From a checkpoint of a small autoregressive pixel model: 2.79M parameters, batches of 192.
Rows from block 2 of a small autoregressive pixel model, named by matrix and row number. Rows with one number belong to one neuron. Each number is 500 + 50 x the weight over its row's rms, rounded and kept within 0 to 999. All counts start at 0. Numbers have three digits each.
After each neuron's rows are labels from the 100 images, of 14976, where the neuron reaches its highest value: "responds to" is what is common among them. Only what is clearly more common there than usual is listed. The data: Sentinel-2 satellite tiles (TerraMesh). In brackets: how many of the 100, against the usual share in percent.
# fc1: MLP up (model.blocks.2.mlp.fc1.weight, 576x192), inputs 0-63
# fc2: MLP down (model.blocks.2.mlp.fc2.weight, 192x576, transposed), outputs 0-63

fc1.499:485521558527560500407511530489549482511467573567463542593433437584540490504553518492526456518537519437471463514527533462545492452528431581454435627423438488500476441584447444539459553492502507
fc2.499:508497590529493564443522478498525455470510447474521432499507584504525466480506534530539456469466536489437454514554596560501520560491575465518480470526519442513503527458548543433453598493591522
responds to: water (78 vs 40.5); built area (67 vs 37.5); main land cover: water (30 vs 11.2)

fc1.138:436449437418453558512492494535496479521458427532399469494469514600526470500567529447513549515490597458481515504487520491456487569575474515462457512582371514467476483483497524527472448454480483
fc2.138:549492526551475468537544530493501465495564563477486582471477575394576517590399522556478488403406426476509500526471469505608525488547502447539559502550449445525494496491469387495489563534449531
responds to: main land cover: water (41 vs 11.2)

fc1.528:452479402511477535483512479500385494500546514577463469574386489588522558481548522481501367558522399434474534531559478468526578432503496506545587526570524493484458507480512489415467595495459529
fc2.528:504457608506515490462521497484512508531561453426484499427545559492521414566503527582488565483459572521475475486512509514526478522552419521557446463470487514390536465520581540534531421495549532
responds to: clouds (55 vs 15.5)

fc1.538:482524508406494499603492513452485497543509565455509494516533485447504379508324373459547484467444535506486535458457441509455557504465536519478486488520481522556430536475534553511461440497429503
fc2.538:490559483597483610474531557482486505586551386523562571605550551524439477530480526490430571442508531568592506468547536561505463457528503496530458538539460568455535499501508511579488472598444482
responds to: main land cover: bare ground (27 vs 5.1)

fc1.261:556528572520577440521462597565537466553506477520604531486460526591548465386429519479514465461582510590456479515537472487467462467415546466456514472507545460620450474472430504532526520549481517
fc2.261:449513593416508528516605522408549484408502463409438511448549614480442381531513473449527481535465446519543506497377486440545517533524504516449551493509497479496578516535431575419450514436452550
responds to: main land cover: crops (43 vs 20.2)

fc1.209:551433485490513560487462495423503506601468546521392360503504449531487378376402526416472491511556517516464476530564519443506478520498500382537573476575586457616486500470492564539675533469493429
fc2.209:510513475524495606478539530436473452536518484422544544393475538582528515517496487496480519429493528512524511487458572608510412464538469470459478500519500591527477448447459522559454505477466585
responds to: crops (68 vs 38.9); built area (66 vs 37.5); main land cover: crops (42 vs 20.2)

fc1.40:468505461524517526439423497505481528510479466532504466568448475605474556486520556540552481612548414463469507544546432493531458499474493571530630529544536563547446500456595426474457530474423494
fc2.40:482487531456422572611543531465500476466532508466505518424530508504507454546522419429456503403422509488504486490484539492464539517585457452474376415499534406429557496544542584503574524495501590
responds to: clouds (40 vs 15.5)

fc1.6:556467454555556345623496600542474441499523432484517408550432453568596487515557509559448430489565571510455429494518476500508436450553453508479523482552534523567450437462538520507464558581538397
fc2.6:478545571538480598522479427496553501495519514500543589467513539489364545455532493469585533496461459490502526483502501512461547535477498480477482499445477496465550509511431509553565471404432503
responds to: bare ground (55 vs 24.3)

fc1.357:476505489472583546488535490449534542478461401505467504619555483495507465441451449578415518484502509554389521520370449512547475509502514415568423548487503453574534454436438542512496509612532554
fc2.357:565547514599447509499463448536485507524572557603531440426492468525447525495468518480535480499436511524540510491464451508433516491476483558442438387549452623443444472464540548497536440569442423
responds to: built area (72 vs 37.5); water (70 vs 40.5); main land cover: built area (25 vs 4.6)

fc1.447:492452480499504452575549487531509455541568435410525416486478483574527501536483586542391465554541561509510546519572500510491519503576534411556548483526471455504526503495433529518530588561627488
fc2.447:563511513432502554491521433474481524439479523550521561350517410507588437497572564505452494482523479490553573494432455458485460464507516501529520545499560539445457397480510519495397459445506541
responds to: water (71 vs 40.5); built area (65 vs 37.5)

fc1.60:472429524489568491417448480475525592504540495553429496566500383451472528501470466576537469510489544516463425549539539564473488541557431550507477507491505499490573500486449484546500550564541505
fc2.60:496513501478510502528548517482475582457503591476511517492507416500553484578565412490572456556496497395519519568482523473513463505460530575561471513460507516523522424552475417437574472426609578
responds to: trees (97 vs 58.6); built area (67 vs 37.5); crops (65 vs 38.9); clouds (38 vs 15.5)

fc1.441:430435423522540380595540549434588554551560544443425421471556503608563488500430550471403493524539442456537507538499508500534521496481557447538575515511571478554482488524530500503603499497566450
fc2.441:534434517453445536492594436454473481493533441445522564446458461545569470529532572441531480377554514564515517548331522436488423499476444505491498508501525498484535466462527477563455465563492552
responds to: main land cover: water (37 vs 11.2)

fc1.522:437564440429506543558545556504509431497509429459614528464411571514543518557520511470500503505376398451511545548420394531560559478449559546424525514444461587498530445549490438511341491542511543
fc2.522:552446493545457452550429493578555537432488560489483448498508475519499480469536606498510558485509486469438490539559528450511494523462570499576526517572581424497504556509534434404512455540583509
responds to: crops (68 vs 38.9); built area (66 vs 37.5); main land cover: crops (45 vs 20.2)

fc1.324:427441444443451560525471471526488480482419446541405476493487474626518443481599552466480536525554603480493522510488524527449499556555485487462460509603363501493499530481504526522481439459521450
fc2.324:544523488598450478542514543468535497529594575455470580488480538350563474590420506582496471434373479470527505544482408467620524513537516448498541507534420459477409428519491423526523523527426539
responds to: main land cover: water (27 vs 11.2)

fc1.158:403491470502522421509542466560511479475528582536502561516552513565545504485493482501489453534476545468411488477482536469594601461353470460529526481433575416531505324524549489483575441464535514
fc2.158:562478500385489468444468586455566599594466476541500453487489499481431488541588422522471542408466438586568528500458529493431440477570493511458531504518472550451551609498431564527518523562469413
responds to: trees (96 vs 58.6); main land cover: trees (68 vs 19.6)

fc1.248:537459485484613532510589420461495552485488630482465487515438489642481443466551557400449466565560510517488507525567440412525507459552415472506454489550472476521428568543527507526623527519595475
fc2.248:533482541423508426463469473532532454465495567496407461432493473452534529436505638497526478527450479454419474514504540428477542538499551461472630486440484412507471491463533538395456588575540514
responds to: main land cover: water (28 vs 11.2)

fc1.83:481486440441534521587553527428480514525496447461501508542486509611506489482504585513368483513574530430514523434479504538478503455586519397469514519474535494489472492475431511462536594499570461
fc2.83:506501420483430509441553599568524459474455425460481494453437512473430478575400613462471551470465515570472509527489631437488504517494484586478486447445568399423444522459517493513451492644473494
responds to: clouds (44 vs 15.5)

fc1.310:498521465404541548480440547533539499536646540488475514439556495392524432551474402489604570401444545497498546537464549530526481493546504543464461516477458509456504488545484418499372447457575525
fc2.310:567516464525521476452403532553548408468517545591470498528517477505435511487518591470614545471543486514473426494570579551413552505541503472540469526517559476470563568579482550452537468572436526
responds to: bare ground (54 vs 24.3)

fc1.345:480500559583455535514599536588537414488560495503549459533513478549550523491409490434453461470513483453501493529538495499584492515553453527566525400580537428518530523486555521511486536528410605
fc2.345:470516433431528509509464518470499536521447492532524488517478492409525610506481492540559510487507497519448524503501444479418506511482589457498518527422456430518499549496575476500437510519622528
responds to: water (77 vs 40.5); main land cover: water (43 vs 11.2); flooded vegetation (29 vs 10.2)

fc1.544:452447453508431562492519492541481481538504400522433500460453545607531502536579528415533548517462577473492516518503496465443512569575469552444464535535398584458451450492525551521421470483516523
fc2.544:532503526450492456523531563481525487522560612466474543481482537381553499581391485555472496418462442512499509508490519504576487478527510423557551485475478399579530514478477409499518548491440490
responds to: main land cover: water (42 vs 11.2)

fc1.503:467544494487511500541449476569486406552517490460510360496480473489604461546578524511459498432524521487439451518472567477500490444527466424494512553631461495534446496449430524509536524597521486
fc2.503:491411547449492507485523486461525541510536467550470560495494447546406525498516489445503489523462391543547549511515387558547528573460423577557428427559492588516593531566506477500418529451424481
responds to: clouds (38 vs 15.5)

fc1.416:476412516485442485453430563543523533568556464476516545489510554593474466505486467478486420515434454482453494569468446484473527521482419427520497440413392516523524514475519547491438553488463404
fc2.416:498378552466482417510561558465509525500531427433558544509522458438412409501424496553515482450545522499438483577491467532446417494582481555482502536498596441481476514485483510478457591516623594
responds to: bare ground (51 vs 24.3); snow or ice (45 vs 20.6); main land cover: snow or ice (42 vs 14.6); main land cover: bare ground (36 vs 5.1)

fc1.176:518515422452599446633575461525577402569481561439399400448496461562557361541471499481476488462538537503422508480530530430474467505597521496572560479531524475623488493565476439519626555522534482
fc2.176:560547543465455539416478496422485493507574518495554567401475526593506473502497668394533528419557468517516542522429508615434465491540487511553497544500524518495455432416500502465469398500511624
responds to: water (74 vs 40.5); clouds (38 vs 15.5); main land cover: water (36 vs 11.2)

fc1.506:556525537434480565456511433618523385502506549519510498506471437536626473513680447531479528531523446468478569494513578452461459414571457562421466516403530457523484513528527534526429494494494530
fc2.506:499408524507560534484494538423525487472488482422444441561513410526450551440476514420549541492398562502389517486524585472481510511502641421558551489507514365605554491399572460472488521628504553
responds to: trees (94 vs 58.6); main land cover: trees (66 vs 19.6)

fc1.160:482554501518577510537594487468546606565531541433442520531481563553437536643649505559546450430461509498592537502431565532485438584544531499522498479492513526540428418517502386511465527476505522
fc2.160:573439475520501501505458491518474575495520472500464441513544438547441416597512455400565556425591524432520555528469428511493495443495507602545493533518508476483546502590501412485507410483465615
responds to: main land cover: crops (48 vs 20.2)

fc1.280:445514543555458476529475471467478538488461541518478552497478461593528527463574480530422424579502470473493471546598448490486506495495465578483538507442496463551507448454492525536468568495494508
fc2.280:494468547509532532517544499442482612481446494430490389522494472582497490532587365419540480485500536378429506546481501414492504544465566546575600489520485434631565440538543400543550468484553566
responds to: main land cover: water (40 vs 11.2); main land cover: snow or ice (33 vs 14.6)

fc1.56:430553539523486458482558522419531482559519466509461477551592442539509610498512484605459516476463422479527449456423611594484406518559474528511537522433563437473502465461454454513523535460491443
fc2.56:491535528474458482509549520553482538509541448470519528455499518480570446616514501386509493491546560533586500519407490520487525452478494630480401465444520472490539485562466502529531407483599558
responds to: bare ground (51 vs 24.3)

fc1.429:535464500388570595558427499576524509529508461524436385498396486516565341504435488407549532499533629484467545560621451423471565524493540435530485499563495485607450499521528505506516519549598494
fc2.429:492483456475476584487608498455488423491520538511554525454513479529541485428555568629458476559515519505522551479577521534552491419469521508434561503562453599418426488406450587512437613472469510
responds to: main land cover: water (29 vs 11.2)

fc1.144:423519453567504479415556451384460555555476538465535522492524574583477611502598406571500470540486398432527443562480539518541453525484473564538506543448534537486505450519504423496530583488515501
fc2.144:528412543498527495552458487517517548469486612446405483503478454529474561477564461368582513483479521468431507528507485468465496553493565517546586546494512432573576476520552387460586430548578576
responds to: snow or ice (43 vs 20.6); main land cover: snow or ice (39 vs 14.6); main land cover: water (35 vs 11.2)

fc1.434:547481455454454511483452520528483483464495370510496388511476498469572513520351478484581516472470584462432518521516422517393572523574481532529499489470470526452529568570497451543509513482626461
fc2.434:548467475418575517463373447446527477420542462520538602486501590456544461504433502507568498557527424580497496451478486565422470503514525404514495503569490558601554484534548515494436509410521384
responds to: crops (66 vs 38.9); main land cover: crops (42 vs 20.2)

fc1.122:484480442542478513465381490458488562558484585551600465494472431618499506509596532499482512480505484540459534552515500504444530527384452434527583468473503495526543472481492415498507513508428434
fc2.122:526506507459522413490480416513489524522396500510514555480504461490473483522486510506475502443447489461621528534551457493491474512476510536460516487463494522467535524537505462521477429525417408
responds to: snow or ice (69 vs 20.6); main land cover: snow or ice (58 vs 14.6)

fc1.321:441529443427547558441534509577458495423444591478556423527405522552585454570543557431505484512477501523544576555523435485505539447521457610469425550496444554482477487541537424521375472557517546
fc2.321:539482521518489518466502562565515492431586482547481473559599555510417492476445628438515554516473524502481458507608590556430564501484568514535507530459480454559535509498601505393505477575507486
responds to: crops (64 vs 38.9); main land cover: crops (43 vs 20.2)

fc1.286:485431451417475476411528425477533521479498482508438530522544568507431511519515506553524504454509433507531486531456521449666565517574559461519529506594565537548488496510445469483452548485555467
fc2.286:458611466461607497446537518526508539473431510476583481615504450463472426562482454510420411545602464507519460470521490562487392478471615540515525597448358510524511518538536473533528520572497527
responds to: clouds (63 vs 15.5); main land cover: trees (55 vs 19.6)

fc1.375:404528521507544511517553493506565527516475494504474507484435448666532471419529566488451458539578471449507487566551497450508510485487441483505534578440497476529430431529426510521534543494497477
fc2.375:512488545431480537448627504569554512435461482429471433476493547517564461480482554541497438498421516503400476548519554464536508552491564478515557463476508427540482529435569566482434578523555479
responds to: main land cover: crops (41 vs 20.2)

fc1.156:435456373515522434534551476543506503520530576440544519460472526509457511428545589483540490566521585473530494477481489458543447445410483434513562534493531488594471489529438533468493521463510584
fc2.156:491494544404434460561541468551520475454514488446450485500456490450484546495449585523551504454481547519428437564491583367512540576458497486461541435480499395502511517453532531416509558626559527
responds to: clouds (35 vs 15.5)

fc1.127:516510545430504470435568602523500492490501506522492556502490629555542524474548513506485455529561506561456499502550473434502432566439436501531528393509405530575530570472567571450428503582440518
fc2.127:429423564465494412523520526541435542509468507521492504517489456489598522583535526552510475501459503616463536393426496535555507432494520529535580485507471493506524583495532515418447557465546450
responds to: crops (65 vs 38.9); main land cover: rangeland (43 vs 20.4)

fc1.565:510483513402439549612495447467555519496488514459488496504521455512499386516466463463438414500585620562505560456532465368472476457556481466500522413540490477627412540492491554513538468503456489
fc2.565:467601510521468573451538516577494475511569366458561504567551567481499441527432488605490506503540500523536479494549549567480468511486503498499460464497465525479504461528499604537449566507491529
responds to: built area (62 vs 37.5)