config = dict(
    horizontal_flip=True,
    arch='transformer_decoder',
    layers=7,
    norm_position='pre',
    fused_qkv=True,
    bias='all',
    parallel_block=True,
    tie_word_embeddings=False,
    residual_init='scaled_by_depth',
    optimizer='adamw',
    learning_rate=0.0013,
    beta1=0.8,
    beta2=0.98,
    warmup_steps=3280,
    weight_decay=0.5,
)
Rows from block 3, named by matrix and row number. Rows with one number belong to one neuron. Each number is 500 + 25 x the weight over its row's rms, rounded and kept within 0 to 999. All counts start at 0. Numbers have three digits each.
# fc1: MLP up (model.blocks.3.mlp.fc1.weight, 576x192), inputs 128-191
# fc2: MLP down (model.blocks.3.mlp.fc2.weight, 192x576, transposed), outputs 128-191
fc1.183:487482501490494499491494504501507502488527526494475483505467493478511472519519495481442489535513520507499491490469531532522486479481520488522520511516494527548473450474468504506500461529497434
fc2.183:495531541495496499541532472518479445518470471505503502488524541487542502497513510481515534484479487525527544542494521456467502466485458460504493475526497508488498496458515523484514500437487485
fc1.184:488509506506497491490481534478509494486538531441487485524477503534498535506536533468530541499525483555457490500534508541504508436461470507474497543423524510498522484515470518487497524513495476
fc2.184:483460520521539458491534545524545502466509501506521497498520507463479491453446508516493466514506436460476471488510495484488544530507504508500513512494490500488530501506522444517504495510489497
fc1.185:462494489483506516518500504474486489478450498496539494489493469503479500493460466500516461486499496496504471522500500491513491535519539519471479536539495540517544524540512467514493478502517514
fc2.185:521504506505501516467468529529511440524502537519502515505526482482556485495484510474503525497464476542539534544470519467508464500488481504471511482527506489496533524492538507526485517454452501
fc1.186:466519500488485495507484492515551508486507440491488466509460518540477510497480511493487514513499484487505511482475525515509527481510516437489486536447514496501504490493480537500473512524472520
fc2.186:488505499518486513515481504476493452548537495490447498525523509496501493506487473517510502494496517498533490547456535441474451504491499488499479476528495452516491526481474503513510548496497483
fc1.187:525517488458493546509479510523477493496474485482466527455514504550577487520506495547477511467482491455499482458485504545485504460511478495552462484502502479458504497509501468499492483514507493
fc2.187:481512510505473490487528537498519511448498522509526495554506505503483495470481494493461518516529445552503499498519507490516549512484495455461490513499489513497503552501502539461489561510498444
fc1.188:496473483492471523484475551522503495473522548470527513462572491473487493502477480502466489538531512494500496480475529507511534482489541474455498560545488526526467484510505529509512464506474453
fc2.188:503470456508487461475518513570521491517511540510455465467497506470501513480512504508542502490515476476494432521517490495507543501513505496520520477478525462490477478479491450506506531534488496
fc1.189:459471482457493539516511536490449483479499552481498464510498475504478528501478471477457480499501523494474494541468514511512488479499531484502465533541491534522489499485492519536467478521501500
fc2.189:500477492505517521495499498524509532521491480469481496480514528456489505541518520499516518500505482501537508529499522457494457503528493507521540494487501474439494483489461527505498519492505474
fc1.190:486476509507506546514518499482449490501509501511527493478508448482490524507495472469474455534510531502486499569492500523508463476497517509476488503517479533526472492467514492526484469508523494
fc2.190:512542487494461539513532542505528449506522542515518503459490501480536486471440511472514513474483487553521512513548494497529515511509497498509478507471509530483503506502495485476514516467487536
fc1.191:522533474491482500490476502467550486465541509528503496451482506483479502519491439504474502536476480489515517567505518524514479516525502491459488486573523494510541491455488476475497473511507553
fc2.191:489499488498550478516485478489557501445518526483484512487515549495503511512471456517504511501483499515507521527481533468524506491542472503498521522503505462526487489505459474496514472481480539
fc1.192:519500491482497542520508503523534496449521466548471522503485473529505501492501532511435474512499470539497491450496474549503467473482467545461523507477499514465499497516500550495490461488496525
fc2.192:505482520515472488517480505500509505492460496496530454515455509486525500480527477471558544474464527474481474580522501483485522519527479511515493498494497520505469492470467483513514486534513537
fc1.193:489478475512516499506474493509515506495467488482532520492529532516499549509478478518510507511498462530519512459476491510492526463487509486443493513466524478507481561526512502485509511499498522
fc2.193:506444495476536514449499513541514527512449532495507533492522511446488487449466487464503504505534463506524517503532510461474481530488534522453551527500489521479525471483511469556486456486491511
fc1.194:480515508512481449450479466485552509489511462514498523499501543532531485510517543514496511486466486483501482494528497523498471519510472493528524501430485487510489485482449487494509503490507518
fc2.194:510518513502501494566472528487502482530518536497520504517514514527502471516493476492499520493494508491487528525488500438507440444480468484507475483518480555511518517522490494478494480480444495
fc1.195:500486487500497524519494506503484498483463507507551534493550483495474538494456471514529487496510485491505513497483493477483531534514480510450476510535507484490515548521545492507507502494509543
fc2.195:525489489484513527441492473525531506490503541541502522490481463481489521536503515500512521508502532544509503473497492522525513516530548532494518508489505529533529505482510538518503499493493500
fc1.196:494490510483516522499522501483489487495509515502518492516468453496517476504525491478474491514533512469492477517481494569524453522490536512506469499529479536511487461482500476519475474516505485
fc2.196:505562507499497514515506503453523481501478494485512485477489544515468503535535510475529526444501563520495511502528484419530489488521443526517442482512517542545498523533501496519517514482494534
fc1.197:494532499491482479465465505517552520488488491509496540475492554512512505488534550510496492473472494513500498523512500485484513485491484496519536527428481516488499508497450503498504536497509466
fc2.197:499485504479524476474535547499516464536553482534480510514496496486464492498484490461473492512532452481515484480502506472492485499444501534486519508490474418497464489501510467519484522463481520
fc1.198:504485496483496532536513517509450482496498501518517501486515458477490497523472454508500479505525516480495491513479486501512500511511530506490463497586479495521492526535544494530489445498510494
fc2.198:504523487520533472461460477524487515471491521521482499505508505494514467459476502494500509485426541499522497507465485496490542472519497542451470490484499465470487515497475478519512506539491509
fc1.199:454513498508505482492492471505542507502506538476510501502500534523498519548508526491525536510492497493504496508517492504482485501506434513505520488404542497491495486515474480482522548524491540
fc2.199:491484540495469491542485513446505519535533507484493503506489545494529473503493486516470511512518502492490526488476529484472446514489478488497503514540482567500478523504490480503523463487543469
fc1.200:503501504496482491486496519470517500489532475503484496527476506504524462490529511494453487519491505489483479523503511518525476473466527495521530512514475537507490440467463492510501490508505451
fc2.200:503521524493504498514566494538516482487490517514526503486489501517506507468495532478488508499489456507485517486539484463482534459484439528510508491485496506458493486474546479502481510452491513
fc1.201:476534494511493447429467467473540502480483512506490519519469528518504489508485519513506563518482471499509486531534512536503472507506546474527517571446456511505494498470465523484478479498499515
fc2.201:490468512528447478552446510503490520512527524527520472521505510495520481536486473546520510472524512473498495516473504489479498460474488465515484477522499503492517498501481501467539496520503471
fc1.202:480498481495512507483490495498527510488485503476532530480565547504482531490445494526530493514501466503510535466507500457477539514526478481478489509479490481479495522520509505477525494495502543
fc2.202:504494489515459498529497485462493486546511490472485495496502525507492510542536473525515505469499527496486510486502500532503479537511519458513511492542516539515485493503460518497524457541502506
fc1.203:488516505521490459470508494486545508493528493474456485510448538518498490508516561465501526492483485501495512486520489512499488482482473488521522519430503493486502488482436505483504518518493495
fc2.203:488516520515464514569500523461519497524530515512524487535483521507487477499488441507512490493573523482487464509528486440492506498493492447541454476525491541505490514489512480459517494483521486
fc1.204:505510487500494462475472477475530510494514475487488521499482551535511492484532573496493528478465471531487503496514528468490516479482482486526517519425500499487492503490469512501503494494501493
fc2.204:512487502491448503527547482501509506517529557487502463507480484481471533485497500519501505521547514490482472426507488541496570528478499451517515498536501499549497488501528461475495491496549495
fc1.205:489512505516513508545493515498474497492499503516512507510519494524471527470451505511561458466508476450486515486515480497491574512514469493481465521490512471488494554546504522504482525476494559
fc2.205:502461474524508488495483522498499460521514570547480497497459474503520466480474483502495502515530505515494424529497501497486523517527523480494493490485494487524503517496485481521500534535501511
fc1.206:496506485452505524540502510504435500503494535489478502511550476501479519522471441517525468501498510461501487489488513484495504553506489527503496534538521514497537538531528502517498504505496519
fc2.206:508488523481504515466505491488485487465505502493519478483510481493475542542542539510526504518519514474486476447482485513502553505507547538508531521471509476498496513493491510502487521513525524
fc1.207:503499478462506511524510495538467492504490469538476495485518446513500507518468440486484468516511514456526519464438508499493492524500552488470471492537494490505489523510522522508510474519493506
fc2.207:502524484485451502517506486480530484517505495488504491462452492504478502499512510499513505479517508488498492457526480505513585520517472553508484522509480509514504501517476480500496530517520525
fc1.208:493490490501496498541488490496496476507484527529452494539445488515488488509523510485528512480502504498506466532489476534489491500462485479475466474507527480455536535539532492490474527527519528
fc2.208:496536511491536493449507480520514551460497487479549526553538484500528513516519495506508465489451536516527529473500524489523490500494465543496491480508483505537538498515530524506499515500495502
fc1.209:502524501517509482487531481462529502526508488492466482521456530539501516500539546489501499493486488532498515500530504510499471484497508511530528474421497490470495495440461497476501546503499515
fc2.209:477510483497434552545479528469498467511477498508505463495488497513482485516506520524476517475527529496461484522484498481503446515512457493549480486517473493534530500509481533481486537477460485
fc1.210:502491491518512509492502484483512483515483504475484525502509506535485526490495532462542523474493478510477511500517491465478511497491480510469475518456529501462546546486502531476529558512503542
fc2.210:526470504483485529466518484503494545498485490442494522466484487487504554514504511531501489506520498492487537477497504538529481548493503512515507511492505509537524504500510530471481507490556490
fc1.211:507464490516532518556512533514475486494516557492508510473503479467476487506495494488562499519530508498492505480517520518526497520502541543499477504591493503537483509534502474511496463507505485
fc2.211:497529489516502510516472507504529510482496532534497501495489502481502464472470498459500492496466537541506465524501478466530579513497489482489478502493497535521499555497526487480514484520498514
fc1.212:490508512517494474473503471505540508474500481481496498513480560531490504502513569499522534492473470515499519485535509499480513500499463487524521505405503492484503496483441515474500518500487537
fc2.212:482503528505492520561502524460498475545498518507490503527518517507507486521507463513524494496531518509493472516485510479492435489529530469535485491539501546485497499490482491491507499520495467
fc1.213:524489480484480483463512496509473489525542459492464505519474491493529474504540524456485527494482503496487473513518505490548458478480513519530470520514498537525511507466460524510519443490518443
fc2.213:511514528488495515487509485509498499442484521499544540489489498515498531493475500481505480512488485494483538464532465528515539500487522477480505522453477536503531501515520485481485467475518511
fc1.214:481496511520529458466517481527473499516535515462486476482519485517504505504488524536501514466496464488504507519550503504524480514516485513485474505452488492507511471485470526498501505484503552
fc2.214:495477538533452479528497550478508501496497541503509496519484528523520465467485474494521489480527491455473488483497504521490505493487483450526467527545501559458516529497538483481520500526533465
fc1.215:503460508492478522463528524481502501472485487531534503509470499517527489495522483479487441442494520489484480568500477498517464500480524531513486505599469526492496503520498478527505478500518484
fc2.215:523507517503545486475535506517514520463516536490490554477510487475501523503497538457503499521468487555535541475477520486513512445464467562481539510463500493505496472502531524518499508458483528
fc1.216:501495525499502510476519496468469480490518499514546475529470472503501503499525489472498479464517546481467478544483454544537462490502469511497445493539493512520512530508504469519464499500509533
fc2.216:513489464513507506495508523520510490493460564540458547523489496459539445458464504508496517482492510538508527509454513474461499493491487543493476503499505505498508527475535500533494489451504495
fc1.217:526482493468505531506482540519479493491488461503525476508491453514496484491484477510440480501530514489487497519468506492533513466470505498471465519567493542520497470514533511519481476485508478
fc2.217:505499482516540471439543511514506471501499504485486513513488500479524499447494539512470502518482443507518458503537530528491517513497454537466518487491523468491472492497520476528484512491492538
fc1.218:492519480523473483508498441478556503544507478503525531522542532533537511486536499443515494498515531488489500554535527462482539489474500509479514506495489490521527462495481550419507492504502447
fc2.218:494493550500520525487494545507439523453504503504489483482476485482464450552470503529481510496514463503521491498485496494500467503479520505545486513482486500494521533494518467536494484497505551
fc1.219:510467496478486520510502498499487496471507507521501524492514494480506464485467454547504462508495507469502508491447489487505488558506516506483524498583484508517498488518497470501516492497518502
fc2.219:486521513514527495505479473517498476487510471516498491497501517526496467514516512479476487500446496500491549560458504491493488481472467530490516470522490471496488496514492530510478513467466482
fc1.220:482479484510495529533469504535496498468462541517513509503529465470469514502486491497550474474511513498510500507511519461508558535520453508478474523548515497489520529554527469508504502504497518
fc2.220:508496502477511490475495496490509505496541522522487500502478449534489514493500523514469508513475485526496518475477479538508538517463465513516499512487508497534471512496562482468502487462484524
fc1.221:499504505477492499490499535484501490516521519504488484489494472480526458519520484476457484526510539517489473485487524551525474473483544513518499508529501543550472457473490513504499469518496429
fc2.221:501526483489467484533489503508531446498531497506500485451484515481530497495488512499505504468493491497462462524504481444506567474524443505521495499504493519516500496494496441466502498507486540
fc1.222:507528495535489451479492498508502488481499523507507495509480458487456516464502539511488501506499510491485473484448486497495438522486523508535469478498482505472547522527505547491493511517507483
fc2.222:496499524540512487531528518503487527496510528514498489489474489476485556490539500486516505486517486467472464511525528505477524522510517486512480490479448490491495556519489506465512521477487485
fc1.223:477536497501486530510483480508481499541474489513518486538483505503545486491474523468433499479490470529507511501487461491541430522498517526484490500463496499478482487492499517454502486516500504
fc2.223:518499509496538419496520510517439496517510516494498510532483484539452496516477523455528500502506543512518519469523486507475502454506497518505557499503516492440498512502507495486505483487508517
fc1.224:507504497518520505526500466475474487510495502507541486523506499496485525491494521512509524462515470467503476527543504485483492546526496473512454513484500478448495532510533471500498521481503571
fc2.224:502510512492481495519450521467472489536514496501506473518499492525511493537543448536517548493489555508502488489506495508488453524495489478546480512513492538512524503523468505513509488487518505
fc1.225:490500489508489503504484528519499500517516436471491504497498542491496497520515567503428499505484501485499464499496509500476522456502520461524511514484502527507479488478508513507493522529484442
fc2.225:502478484475488500472562513507527506532522509496509502520493507477503544495511492469525495500533445500513460460561500503478504532512544502496540512479487470449472464493487478524488513468553526
fc1.226:500482498466501534529512515508465491506502504519509492493499452469498500505489445503456468515518539491512484494465503513519492507505531498487486512585494531541497504511541488526500464507506468
fc2.226:488513476494521519462510469542492475487482475492486493476520515483513503511499551481517508491444474516512553521509494495516507523516502564476521501480510430476505490479485522531483505475500514
fc1.227:522494494479523522535542512469450482492473536484532494510550437498485533503459478482530493513519486498488494488495504508494485524490497520455460484521491499491513534509548507520471496496515541
fc2.227:518468482489508491451482471505499507485444541515507495486488481496456495482507494515492510515517514510450493464475470513526537544530528511531470522495491497528534553474542495499470527531525488
fc1.228:519528485490505483510489550503461497529517483481497487515497500507460524488463506485472506470471510491492494487526482518506505489494513587498561484473493480469491443475491507518498455530505513
fc2.228:506529488500484490508521500495520485458500483491536511502452516541498530508519545489513509438490539518508509519494477483479432523492511543512544497498507527528534499521474506500485495453460505